Weights of a small image classifier.
Model: 7.97M parameters, norm rmsnorm, layers 10.
Training: soap at rate 0.0017, batches of 64.
Data: 24607 training examples, 73.6 epochs.
Rows from block 6 of a small image classifier, named by matrix and row number. Rows with one number belong to one neuron. Each number is 128 + 32 x the weight over its row's rms, rounded and kept within 0 to 255. All counts start at 0. Numbers have three digits each.
After each neuron's rows are labels from the 100 images, of 14976, where the neuron reaches its largest size: "strongest on" is what is common among them. Only what is clearly more common there than usual is listed. The data: retinal OCT scans (Kermany 2017). In brackets: how many of the 100, against the usual share in percent.
# u: gMLP up (value half) (model.blocks.6.mixer.u.weight, 512x512), inputs 0-85
# v: gMLP up (gate half) (model.blocks.6.mixer.v.weight, 512x512), inputs 0-85
# out: gMLP down (model.blocks.6.mixer.out.weight, 512x512, transposed), outputs 0-85

u.147:137101087117165146190078142140123160081117040106108132082075112157047135090164179102087112201123133123110121169106144111127146140170133075157102123129147088145160181123129154170172160135123134169129086105118133115143132102136140149109128098162076136104105108
v.147:055119099112111093074106138084112126154134124075086137142179144140116217133134101146113144140139111134083115128154206113114130164093107139150119099075176149140141079072105103173084088251154171099098166145180112134102147164107094043175146140104114111092064153
out.147:088164137071118175118126132132117126128056138168087155104164166079091109101105141081094150116092126076102148098106126118125073125125147150113052120123105120126155070186119056156180099096136109127107173151142195060049132103122204176109101154061140121108109137
strongest on: finding: choroidal neovascularization (73 vs 29.4)

u.483:082195130093188102125107155148071106152092139132147131132156138131153171085132167187105117105037103113114141093108080123139085152099144147169156125098152124127101153078102095088076061140157185164107128096088167120153124151136084072141186159093138135141074145
v.483:138104145059144125105098119090108125101099150090151089193173163148122089143146197078136096129085094140141133142120134154096089154130155152116161064129125138136085160135103138139118131131101126142138115144107114168106111179078108129093113127147082109217151137
out.483:116133162122133158079104146189065103121122125132113140102133128125109080090119138127125055111169145075228117092150152135084094066100101098080128126169080165122119140144182131100248173097093134109104097114126077080056119103158144156074100123120111144113142098
strongest on: finding: normal (96 vs 51.6)

u.237:155119093141111186126125119114192126084116093114148150115061079071110126088140077085139127099205093154111167099136134096127179152179095132134132141087126157149190126097168119130150120142131109196135132134111099159126069101113158195176143123155137135056164127
v.237:092159128105148147155085169175124194155087136104137131140113120148114155128082096180140098104108138160103110102167136145143151094113093178144152121131158149096139117104106103151178167112081118097115124143117120111087135113125110108095158088119159151117168120
out.237:094135115142131164139076130148115102128146086097099108177183136070136122098115100113150132082112158068110121101162167118134113161132116134094153102113155128159138148100149080000128117168135143164074124178146130067129095148149137115106173173116134088108143123
strongest on: finding: choroidal neovascularization (85 vs 29.4)

u.374:129135182127089139176118144138167146116154141099122094172086125086107143097169156040133204191083136111164145114129102144138118115161126081155087115115189190033134187089097165182106133129145143103128096102116155062073108105120081123094142147096139141142106132
v.374:089095091088144150123124109121160106163153095120070172116073140057169144126104091107199164145072133125128117110181135134079060121129127118115025141131080175137173092070128104132155106166178131133147128087048138176046145135081101149084127143140089112134172115
out.374:119132171081152120127063066057134130081112133153165162100093158168149139118110152125135154211152114122105150085118182174156092174140140127143131125073097161145117131102114069126126084166073096126163137083074112106121096117171122104121136094087123148155143043
strongest on: finding: normal (78 vs 51.6)

u.396:171125122113103109103157140085145153080134182126148157116135083112171099201094104127132119096125143119191040137067130119081108157131148099040135122118119098114123095136096072150115134124137112124126141161176135127154185146167146108082116122161131117142154091
v.396:123139145145119093197164150180150136156144143176165182130134147134128125149137132103125149144105134088165130158092131118164089140139105127122136139174108078182161156189085159169107129089135126130138149145078097130155142111100165114137121175125077157169122158
out.396:130101115099091092063126126129163159106096115117126115142104137157183095146126122130104147096174126104167139114178125078063103147153160133141158093115102181179134106193118131137101175202095097136181120172104109147110141096131128178128104083089129122136154088
strongest on: finding: diabetic macular edema (100 vs 11.7)

u.446:106100101147099128122158117083103180124157061104139087176155095146144161127077102164078154153181153102106181098165125149122160119171056117151165105087150125156201110108107104191094151125090115048104166158136102124150147170123087120182129161127136181112162136
v.446:125157099116123135164108146117143085123158166096097073153066138113130122165129123136126191059184166128072185118129102173115111109085119112132125176192143160139167170117126130136165140120123241006127129098116128108170129133150122128101054116051130147135131116
out.446:117158176138125133076086148103107136099132092104153121152096086120108169113082113099115101132135107150130126172142165113121108139146174183131199092166142163124104106185135172202126154143100145138118141116130122097141095135150140112168117101175094112180169134
strongest on: finding: choroidal neovascularization (72 vs 29.4)

u.335:144091141148157138111110108085138141133099132176158059118152118157131138147142170105129082153098078149164138097147108116140121100153148156152183144120117171111189111155123069139149111094172188149080082093129089198114126108103173151148097146124075161118150134
v.335:132063074121118143192119123134113133111255107093143156124146132158157151075085165073181159092108184084094129104138152119113163131140113128127122162119122096140158087148142097179160121089143164125127125131061174131144134087168103124176099159104138118133158176
out.335:117152173127030179135118106106173155100100138053114152175088142175177100197132164135135131139076126168130140138133126061147162099130117154079184103122131156119184081134089130141165095111107135152094091140146086070098136121139173133142148107097089128138160138
strongest on: finding: normal (80 vs 51.6)

u.155:124151146139105143129093163101064159104097149127160078114088179089199135164136097170095140158181126155212110114166125131130087119099119127191101097098149053116169120178096073193133145153138152115140210122168098122208095072134144175118166132153147161118148130
v.155:094155163079084135162117165153158130194070183157111154122104112124137100089119094146147106111175137137108141076182096144137136104104130169142116136111114151081149169049172123104125148164096113099153123114092122083167136138131178153168142104097100140115157137
out.155:149095153116144105095143093154101150177014122133164158133141161188090119115178139150105146142128133114120093161094126128127173124141138165142076125082146121190115077085116114044112147179097157100200122115117176131134078112093128148133123113116149158124106066
strongest on: finding: choroidal neovascularization (61 vs 29.4)

u.417:168120137110167157146141105085114157111105121139091090188173147058134164110141106098144112173147105133149141119088073125073151115095135080119149152103170141053160143127153138164107111106143118129116112115153133151135120123096090128153137115101136130140042104
v.417:155097131154104126155092040151130110153129124086162085107118100060144153105139110152086099128132126138045162176207156095139132114151149145197154162091156120036106170064082118158131158107164132105130088125135168131117163121116075135101184140148162137072142184
out.417:141087119138168060083125098196103064147107156091100133145060114088191138188113106145117067191119125137134141114159116128149112155167175176102128108113144171087130167106146142089110164132154132075148128127091148163137096113112138113144110108173195172104141111
strongest on: finding: diabetic macular edema (40 vs 11.7)

u.270:126119145127129057136096103049087161146106127130101136125134136111140085122084139145108198176148132073129099141118159104123126080098169083113148127082115086143111172071100155092112121146164160091108099092117168119131155183132123125143150170155111089104061095
v.270:126148147134132090108170096110094084172180120122107168148199137140127178143182147155165140091096135143144139123062095109193113171099161088100171105114152142153117150122161151121074063137224156115125083144123251149180119140123092136121126149094135124167098120
out.270:121124155131137137132109119066122160110116126114129135132151168194125126164118180143163152191139069116148150146145146171112116139125149103175118125183159130112104133132141110000145136163133090148122124133121140143104121107091159149154124101124169121120153122
strongest on: finding: drusen (57 vs 7.4)

u.460:150182092109134082140091071148104081138160119148182127141183168165157176110176107099115111101059158187141122126111109124230112164110163151153140156135174134113117150131164094119109143178125161119152134143116121113173088110132167107132165142107136094110142133
v.460:118117161084083140143157155087082138139122143112073088086118112136108082084085126096141156121150129127179099138099129145103089069135141125112154077094085171111116106156193080153123095142134192108137104100108140131142128173131106166117119131161132149094142122
out.460:138085139174121130129115162107167105121128110130157109109181159204105130097169107135116085123098184158134142108156128103138071179108130140158076133163133139088086133165118091112127135137132125162142142135151145178160100121087135117117127108098191154160090152
strongest on: finding: normal (93 vs 51.6)

u.1:092098030095117154156164122115120187139186078111158114147145088209101130115146157126124142125140121131133094089169159116133166141195088128131114149124166132092145120130103163186113149132109184149107099187104169105106155088100113183192120116202165171071125156
v.1:190117116115143159094165135080161097128142096098060108106165160120087085143127089062104147112153126130119168127158089150044123168152137133141116163085120135067145095124146130155124109125125122081138127109105074146115103128110111145135168186182182087148132121
out.1:128157164226164179140174125138115147102146217146074128123044074149149153118137096092104116158202142079147117148153146136121126129122183136148130184084083104160102103200130137178141122166068100156213114107122100174133094137134138113110138134085118072153127120
strongest on: finding: diabetic macular edema (48 vs 11.7)

u.291:146115143146152143135137138068113158114147062173130135111075145153117108128131115131115147174158091104093150130165136115093142139114108180195147188093138092183124110167144120138174145127146121093136079129130162084115119109119150091158109153162135126104109121
v.291:051153142166099153137132075086154118169038146096148112108191109089140143118140140139131114139089124102109162113144109149188081141170135162152152162092120097143098096132113101038080164110140123128152082085134099146118096141111178141139120128106120090118147146
out.291:136168093142145123129160114061128069136114167140129095118119119123155163084158099107123080125161136100133152199157111108097112144149083184074121139132155209111131087126166127121096118104134148106146137133095119098086115092089105126123143103191131139155148151
strongest on: finding: diabetic macular edema (68 vs 11.7)

u.312:184101168117147087136162088127231103120109131079148098163136150153142161230102144085117168191097086154103162160177149134119134142118105081082132114136144090158124126135098150172125135170119122126104140115131099056100198158086132091158128134124152127152085148
v.312:134056105076130154139147157139199105084139112104118080146107181127112148182088075114127161140123126114068153122205105156183101153119093125127116068103113145178131150105198113174123123177077083138109167118131161095100143137073144136168100117189170091134116155
out.312:129112127146104164151068094125040098122167123104184094140105110129101134148156152115175173203126134094123140157147176158099136107098065098184140101134123131204137159072151161065123145140050101108094126209122145100128167142127117129124159134144172123133162152
strongest on: finding: choroidal neovascularization (61 vs 29.4)

u.195:082197098086131164104123113131086147161096124141120102089158136176140135098133113124068125155167127146134119155106113116115127145085127173170153132185142111103123108157201156097139120144110179109183143110127150136140091140082073154146171119058164100108102125
v.195:141114134123137130124116134127090150154126165148089138161079121049095126159058138141095066076146177151113097096122153092135131117166160141140154160126120128134132143091113161142136150123192145172154084127155161127139162088091110158102140140117164092134153083
out.195:052109070100155101112126122135119118133002081138064143108105151161106135144179120083060137151155134147105098139137122091078124139129105124127146089140122106142143189074128129000113099089102120150162088097144120084110157134128116110102091088186112161058161178
strongest on: finding: drusen (36 vs 7.4)

u.398:109079110181127163149145179138117127111141129107148070141117133160074107133130133150144181130088137140135197167104121103137184168154136106166153124099163108162092138145152117146032142092092143137106097077104154100149089102111127113175070117122126099110127172
v.398:105173124115076124103165115107178181164128130151064111141134126126156116181109096139132177155141003071146107128156127173141097107129184147121134111127105106218120079129084109061140166141181123126120110101106110108125135114111090142125153163129103118164097151
out.398:111110142052085175086082130112126143069135164119144198142144132143143182135134160136152066161134105127134091072131124189099132109109134125174106126103121099120159138166146130209165088146166134147084112155184139149163132130186120124104138144039096190153165108
strongest on: finding: diabetic macular edema (72 vs 11.7)

u.321:122116132138129065165096153120083124080164151181135065139131162140114123091078178136087138104126116104118142161150124086113117090155159126161152100126153101102113140130146113148106120107098136112061117143116176126178099078132061107142131147178094135089114111
v.321:038141177160114074089088094132179166140132123072118096174073108087116134148168151105127111167098113105178192142129161155174111135132156136093138089056141129122159135089149151122194134092139149156133064125125116109135127093121122100126122180228091136148088147
out.321:155174104112138147111109147133118155183126191102172102089122149135180077161138137121117119164156052147127104154089113127130196140145119115130111098107132100130119176121103217211111120134136132116190114116099119132153133081152151117119128174141122193124133070
strongest on: finding: diabetic macular edema (59 vs 11.7)

u.49:063146074172106137160158109139106163118125187148156126124092094148145141155120096113081113139109100087185111135099132108128184107109102139142173119163086129119065125119167107161099118103127144074152137066121184101179141082089147102222144160109097132108099193
v.49:127167099101138120144142215079157147096143183084148096166118080155124098111084149066140219104118153122092139079134112112114138121183058144123144134124099141173126183129121148159067095091100115135173109136093177127061085079146148102143101110145103128129155177
out.49:140136142120120139084098143072102160145117118128114124177126104092193130194134162093143098106149090179157063139104162089189153114128073215067131133158137109150142130167098094147076110157124117159124130143165050141111140161076090127106093130146130127160161139
strongest on: finding: choroidal neovascularization (69 vs 29.4)

u.491:125104135102151143188103120147143173126123075174131143156106149153117081084118115156148139124096183077143097154126194170162158100146152150132091149148137145082179124108183159124167150181122177173103071078113163152166108112127119098150130154084157111123161172
v.491:129176133115133180174088086132137094125138131135141127096169098137123174070102088112170091150165100123159114082145136165147167126086094157157192109143153096144150122178123070111163118167115113159138086118118111138147070145084126133139121120063111184070174098
out.491:167117152081161108133123153092142105113160156146165056124126107161097161124164186078109162138128119113120156112095151137128125061114136146117194146127129125105144152124108121122156149142139166138112106154176119102116126138172121140141101062110154157119105098
strongest on: finding: choroidal neovascularization (92 vs 29.4)

u.423:128106156172159157147108123122133099095126142113203059136098133120150104159100151177148137059136165132180139134124060151198147111126107115142078211110097118143130179146127145108107150094038164129120152169131123054159093125114195127149154155131155101111123099
v.423:195088134125135109131130111141130115065110144079190080099064139137121130155132181110106150134101159149126180184142091108135098122153121121125110123115059164148084173111125143119128116111084116105142147121087146136138110111116169135138120127157157106138131114
out.423:130142132122114077167141139135166151149123169099107201113121097108142076060115156115081111104154154097128135081147115094146105139203129118132145111129108135142067052166178142227110143125116146155089127112089130113147099090097098115100147150144147156096175070
strongest on: finding: normal (83 vs 51.6)

u.482:146137170112109048176142109076130155102168105078079123121063128115166076185122117096110094156174151071100184104140182120116153127112120096146102145108103152129117119087140151118111121161125138066142126138101140139087118089174177162166139201165129125058133129
v.482:137066182157118142162095118111118152161122131102140139089077133109093134086137219040088151133113098164069187133139144057085099099192098178132170155116132157074127115106122089122157142103132100115181103115178121119112115209170135131133123102141141132080170171
out.482:128138170125141146152110085101129162098071161104130126151135131114090146138128151132109111115109136143126148153143121150147116140130150119139084170155120123117127125093128075000150112140116120103112140150101161113128120113109141147093149138143112088110116118
strongest on: finding: normal (85 vs 51.6)

u.355:094076148116165166126103137036091135097153120107150115206172151160192080123097152143103124102125086103200074135109132146128166086112094146114151147098147134134155097156167093145083114091136139170139108132127113130124149093106142099243086142062098148102122144
v.355:093114155109081148141145111079109167127162083120115080131140139146081092167126163081092152112156176089089129110148189122120130144110133123188096072120137122152158197148145135160137150179102169070137153167142164104085109107091104099135119129164161130122141102
out.355:117120151137112116149133095107160155158081136165164120183159100119110100122151157111107129125144139167144113125176123097162097164158099163163126135169078112151147187142086146168113149137061115112100151177147090133098138155149113115101109115119099110137160174
strongest on: finding: diabetic macular edema (70 vs 11.7)

u.376:148089136128132134150142171139120114046147107125115102139165152092114099072089162088121119124126135039159135116128126160135215078092134147102081144136165096078187094097139151198158121141087161131099122132144139134107141118075090106186082129102135130138120136
v.376:141119089108088085105075153116215105132158142112101101100142136152148123046113157145151125137086105122102073039075161135125133123149108153108146181100079139130146096133121168146096057162103150135121146132113199065103169166147103111164154135153177087091136187
out.376:124142208139111100121099142158121085144135111099117096189102124139122119182170132105109106163102099162106141093149107157099069145140128127097148133151109143139096123136089145137119078182102159129073145118104142062130027118173111126103121138154078118120099095
strongest on: finding: diabetic macular edema (45 vs 11.7)

u.89:056130119084110103157116148166113155118144134123127156102103096157131171106084108115111180146173155092179041160114153107182069069117063162105113087117029134136164124126181103157140107160148164168152119099062139148090187122127150069158139138133116139093069199
v.89:100116121187102175090138122068114121155134147135088132127115131069146152152119072136123104168112108130128113120143129176138120117089156100115139104138102080066090112151114076133093144134148113151050107072193139129157103150119099155149101150151111083168097144
out.89:133139142181125109086101132140142088089127088110122123122143144061134117103112127099155134108118117131182105190174129113095143181111124134082166117204180123141121090122185139150111147123103140140137157104153100118126203177056164129157098106066024129081153165
strongest on: finding: choroidal neovascularization (89 vs 29.4)

u.30:155108133115177142174153160165123132126153124147163153186137088134126182102104179033097131156129128109151120110113122137161112151133083088104131108111208097140196117113131111164114131118138143165165204125123110112167146089097137096143139141146108161147121125
v.30:172121091086067158111129118131148095093152151114074096135119156143160151175098125081125116166081157123099108189186146102127101144106083123076176064100114161102086136087156127133154160144132154128145108101125143104105174179145089118088072081148100138163104156
out.30:089128092093130141097107071156055123140108029169089136127074105129109051098150118174044125114130094122130165076151112102075090148162111158102136158107159177104166166114066119120111109117083147138112081104188149097103072146130095068120096080133137079177126144
strongest on: finding: diabetic macular edema (36 vs 11.7)

u.175:113089134131119105111113142126195170147108125139086127149098116169146136113107131195118134109137143109095164091149134138141137163152066118166098082191113129157160094091095133131126106095094145076124171104067098091142144142159131104193062115046117153164116202
v.175:141118107136118144186134133144146118193124091098111134129090096090052142105084151092140109142078208119093127121203153099099131143158117102197116164187143136117158141101142113124122138142169198132168136134108136143130210144159101128142120152116149122174218122
out.175:105114081157086121111146150179165127109057163057121164117106128120139143131133152146130131091150135201095126112122103123119095095126133118117096077128135091164182087109113065121100083175063108165116117138168107139070112134145155119140183118126173116167152148
strongest on: finding: choroidal neovascularization (79 vs 29.4)

u.121:156104120115127109143085129157131160126052141120147140126074166110147126089153125196048085164195111138120141152145111064140145105184096132128135153105145110069126118126105166135127122097206093119129089126163165146107177098150109139118188112147093131105109155
v.121:186153104094090096130135132142128116121148151148119148121083155084109186136097147175074117088126122100077105151178143115135069112185073134041081139104131112149093119165095139098104096115161113108079137122116119156046105142150149118106112095074117123148152111
out.121:090107127113133135084124106077143180127156157126117136123176081099137166145139097083116107148102172101111093130061122130158126138161170101116106187156117105101145123148175131135162187165086094152146083124106115173122153108134147150130158107118125132140173077
strongest on: finding: diabetic macular edema (31 vs 11.7)

u.160:151108170175101123129102099051110160165085158130154149157117117096168122118102202091158093143110089084152126146128136083155120127145140143119130139065112107118130136078109103112140203090146126126162120138150135061147119149084149167120096138117085064110142163
v.160:148127159125117148126146123139109112125138144081105132065175156130153127127153130077127105155083179116139120193162110137149060110126123147088113113130023117138114139224124107147137180143122180061114123148168150131097097178120114164123071096134065139123145075
out.160:133138131146174155179131098088117079165155135122139121125213145167134130131147081123161112127126135124160159137106118151143135133095116112118103153185177112132172092151129126199131155098090143101124143170140096141156142113075109095124168152095160131127083165
strongest on: finding: normal (97 vs 51.6)

u.498:170134150119171176172167066117159172128108149186127096159142162103141093096083127144169166095126131127123154122133118183147139082082188111153173134125132137121136159122084148110100148130122042058101129148126166122158111068096171071163089186162152099134123150
v.498:107058148105106138059134140128129154125144161086124099120098099142131092071115057101134150123177193144123038144093162178131111086123157178126144112148097104147125140208142176147196131121110212121177132159129140111133131130115126153084102084185136148142138113
out.498:129124140128143150147126125127164138114108175088121166151114141114106098103106163110094180142174118105106123145144126161132133129125114100143077115169146175121122105100132140000114123118130143130134094152129159135136143154104128124126145141142133111109141139
strongest on: finding: normal (84 vs 51.6)

u.462:135100134064135163114094175134120117151062130118130140123097094091071138103085149155158096191138128097113094109183148086107147110130081100122111083121084132121172150138123158141141140145099142212165090174129066173017154155150119173156097084096116103150161091
v.462:134092148096104123156187118066153169122178154115111120079164134160116095140123107093125133098120131146160126157105156113052174132146139153082120124107137126091112104118091108160133154133162123100095053098130130110064137153153148136062083165137135166170118086
out.462:087213124178163117147117101121096097162180231134120144134132143137113101090069112073104131107168117177122083147139119120118164147098163149112126092153104146106155150159127100129147102109191174169085141131117081131146122083155119126073131138119114205149143126
strongest on: finding: diabetic macular edema (32 vs 11.7)

u.383:071139110136134092167103092164063139123158096129085079100125101178134140053111130074096128167138178141118105160122153105144089078158088036133143090137155144161158124135179132152091128147127168128097144171111178162095166118134113096085162183158108126098112130
v.383:165116189119176099194073096178150135098105095152066077139141101100091101108124138163146152150067122125106111130084124154115091057129131173135136115195126192181207094061155127119145140119134201088139083154101104132046163108157116148143128091104124143104182136
out.383:115134151155162187145128117073148109128085132194135141141165144098157106135112146108106148125126135085154144158148148152184091182126138170104159106142117124150117135126103087121070091142139143150144196129154138102130146125117144121120114102131103210097169139
strongest on: finding: choroidal neovascularization (82 vs 29.4)

u.349:093117147100134083137147088139095136095132102074091128108148115147110121090122166053135149107114072084122163104095124090108128081221146141105095101116135099152198138092168160182126149158076231084126182153119088079124112138127094105133121132112099133051151165
v.349:161152207163183147152095140157109147087112142075153167126109082124074140084140134069129199143147102093129121091141130128073152170150177125154095094138142115147103143132115128153145135098079084137169163167108141107134085099131123079102130082168117104140148143
out.349:159114114141116130134132104107100098147156128108161117102081163140077139161177161121123126169093100115154159081112161127165095124130154153091145044111122197137136173128069146139140112072152151102125071129092115090139094068044140121140190114097104147084182075
strongest on: finding: diabetic macular edema (31 vs 11.7)

u.281:138170157186104156128119079121094107111115196164188076074147111179162121080090153123159167086146164072148117155091147109080146077112124102137176098138134101133057150181085020135104114087056079097079134102153169111160054119126151094127128132110130126071143188
v.281:099112096153171145155141196156130075122132147149109155124128170156135104090160126120185131106107161107111119109112124135155125180078111130119144146143100154174128172182172100108151095106097149107100093039062128179158094196171206110151080110070080132169181155
out.281:146153114156145123097133181145131059073058098135146156124125173102095111136073099150134176137172149120136131095138092120139068122100113105172155124131087124103146086108062107000155128139082140127116117103141148155120150125171127164170078142090075156103128111
strongest on: finding: diabetic macular edema (45 vs 11.7)

u.357:119183128099125153106100193114135124118145144097081117162089119178155123149121160132133195185116111125092138134154153101057088109137128181105077051106124145160127163141141149141131145156068143119094130146107058096129136166070058142132117127145138093171131167
v.357:130051142078056103078151149135094141150114146079119139100092112091100155127128084143102080119182159163092138116127147094120115144164091150140133109096107147091073128125139132145153122120155141095119091080161184130135144106169109176105147070155162146132140084
out.357:128143114133152113113100136130176156098105109121209068095112102143138093074163164142147121082172124090126142161169181127135115153099153117087183100129170181076133131166137110046187094148146185119089094128096141150164165114143080081153150169168179167181132136
strongest on: finding: normal (82 vs 51.6)

u.29:133147128111090155100115097152126117072109162143193083056151111117152137138120118114166118113128088098144086185117076150206141143106162130097169153116128110101122131113125072086140138134050144124152150172169190088152122093133158133166150126116163046080092105
v.29:158146113186141089137132161166151079081105150105134171107114138132150191142168129146122113067061109124157146140134159115136092131152140136118118165204118121132055122146110114124128188123127173113048102171138132167111151103149119154123081103116191092103139144
out.29:130125139163136154160136117049140126087123155086127123125133137143126063129135153126136158101144134153183127127136128118102108094125119140121087113129084206144113156155136170000131116129068159093151174161146118123130106118090089130103127136143123125110146109
strongest on: finding: normal (82 vs 51.6)

u.214:142170131149130128175115164175112120139173106121076153138108159158099085137143118147171109198158166123132125130144132114156123155112076159134157074154106104144178158127156163177153108141144119108129157124130119153158130183136103106219063160145091143121120166
v.214:154137064089149133144133080133138080109158130138147089179097124136168141133100085123120160114081112088090162141123097152140132054162074112079138079112106116098134165180124118183116126106132174149122123201079179124191201093083157126120091178159085091096024125
out.214:074114120087065103124160149126164149057144137224128173142122161133126116127123097198113088124135096128127110149103127112103101070094109171187098130074105180099166127034163162107116052135118119093120151131161100158147079175104102108087171125084076096144071186
strongest on: finding: diabetic macular edema (50 vs 11.7)

u.387:134163143084150060138098134139157157079115094104123139164138187123128122092115153118110120085173137123156126115139077095113078078134126147151170060102119102130150178117136156162165137108149190113106087084117129071086110190074143127147107104140042143167172192
v.387:083125053114148115137137114147153122187116150102171166007110131100105133097126130157119161138117155165107084164097111137160107150126104096097072126126129113182114145137153140173155121161140122146138196176103108142130133112082175080079150091119106164093155096
out.387:104162114171140145155152187032086070099127149126121167182112098153117146106183140074121062206103073174112109104173100131129146115124124158120156114169070132094132153101123079213094065125123142183181144133151121107166077106180125187049133132096164160114135139
strongest on: finding: normal (79 vs 51.6)

u.397:121136148221138191164120111159118134126097093210176046107150205135133132107125158142098083107155222082148167194136159136174139093102153149116124162118067128052151166160142092152142132122119107106107090152153092082131143116135130133160072083136097142114167146
v.397:132077083073167087093160200130114082071142082149099133099191134130165133149119094108211141134107105117143136084068101158141143136102148133156157149124131151195159110165138136146122082142124128154165170125123119089211100150144133135164104105116178202153187128
out.397:100125130104114158165140118093157127151115091057104122140140147141161137171145070122102174105098138155127095099133104109128115125130138103102144129136162117156141171127130168114084112132142170144094095093097125073179187110102125172136115134136138099070046149
strongest on: finding: diabetic macular edema (89 vs 11.7)

u.158:129068107103176115158102116100097111115115110166123164173147117101122143158085130208124176159105084100105165091126201107110111082151121091160054091122202191105123157061130172181056071135134149112162165182132138054105166092130112086142121139134153172164116177
v.158:123097128167156141113165100138123228151120142119097107135091055137150138105098103197082093126190118169112141125108177131145092096106070101165095142184139148142121064102145150138117136055175115082124130155132087145086187069094033086099055110148148072141156168
out.158:112126117058106156100118141125155156116138116105154105093152117121081112140138176140099160124105104144089168210150137128086100190132187144125135169110114150110131109162131128175154105146098134082146144094155086117077100140112139110180156150138133142081106074
strongest on: finding: drusen (42 vs 7.4)

u.271:115087095084132102179146180164109157140105150081157177098172145132168144066140103131164124132131148094067120159147114123126177100128084146145153188163083097058167139132142140167138115124060121128147151151110123146130163135133138091191104089101145161068134204
v.271:109134159151098128138125126086125155167100085096153157079115107099103122083131119082099137086129184162107160150140094112126092115179086155138110195121148190078097160117093132130129134103210178140179128113161159107121120121146111158102151146141142158115178073
out.271:144040147119143140102099076099132082095066150000139155082158085110124127119115130134121114171137079127144141124132056186092171094149132080119129177083175119186128110151097073147126124183113045097139117145122109115179190154154121106162096105076139118103152121
strongest on: finding: choroidal neovascularization (91 vs 29.4)

u.11:145098098117144151138130118110108089055172112120116112129150134192139154141098135155098145140194169107117129113158121159108152071147112139156154122130172136149143127105140090185095113176147113081125100149120152161144126127085122076214092169112173102070154184
v.11:073114139102114124109162068152118157168140140058069063095119148175175154109136079132142169114154126093044157165138111101091074082119105212112125106136083148136131133146119100131169109161146148061152111099115107090092183145148143101133157137117136164089100145
out.11:117129160096162124135095112169132150146117109163168132119068099135085096130133126083075046110131136058136156118111073058155096151171163148164121115120149137115065092097226141166140135139155107142174075096152123131127092083124121075123146133165106110142160135
strongest on: finding: choroidal neovascularization (66 vs 29.4)

u.0:049156189163153184132124137114109107190071165178145168111135139120099174110127180122133093158115111190198115165151064145168121132083151163129151176128180158077095136060123117151088121101141135127113080071118128157121160146088108132154144147091136085127124081
v.0:107033165116130158089155095103117118102097137098058116148091094086109126142077077084165135109160107124129141124139163105151122112112169133149155124101120119160121061117134149175162109129176156107139117130090140081124141107099149151147101111141098116133112109
out.0:101154111095124120105104174136168124130047078178048117124110089152107047100168183098112164151140147122107059102101136068088127105143129049134087070164089091142147146106102192000158181095181092128088076145135098107106121102186106088126128112131095161080108160
strongest on: finding: drusen (91 vs 7.4)

u.275:076093146152097083088137132106131095142116144146049151173122130076141138157147147129162083108135094209072155103107130091145086147136140126103137139101161186124101126097125124116094129119183092101116133120154177110195152104105122109108143171071218085125078116
v.275:153138070114107136118136137080172137088155052169077107134094152149092122139125126102134140182077177112115171133157165138080115127168160062124047146127146146096143145127104157164095102137173137136091129138096144082113137104121113148111116126131124135138137111
out.275:161126099100131115141140156178101148103143112115142161092134136103145178088178154120122147080137151154111109108158165072156139124192084150130170099142079101115101121153121093100150158109118147140126131161131121129139124089070129112150101070150094117179105174
strongest on: finding: drusen (95 vs 7.4)

u.497:097083160163164159143136120119139098077130177198140139128175112061146114122129198092150060098085103113115134163118130110166159146169118097141143190149174123057135116129071129154138133082081090124100149140124125171154153119155172120186189131098104078112149124
v.497:133123149113165101174118133128114094102101123083174114126075135121131100070135118131138107111179147207090151086148082093119135089127088144151112132123063155196113136115151152114084104139138122170143117137105122132163067139133136153127099119092156196094164110
out.497:124116111130075106130123141138069098141091095122071111036124131135128134140104127195123086133147063113135121088193054131083142119144145102149144145173154196129115118123081149000108117166133178071114117090089089118112173139171119136142145141135156140068151116
strongest on: finding: diabetic macular edema (81 vs 11.7)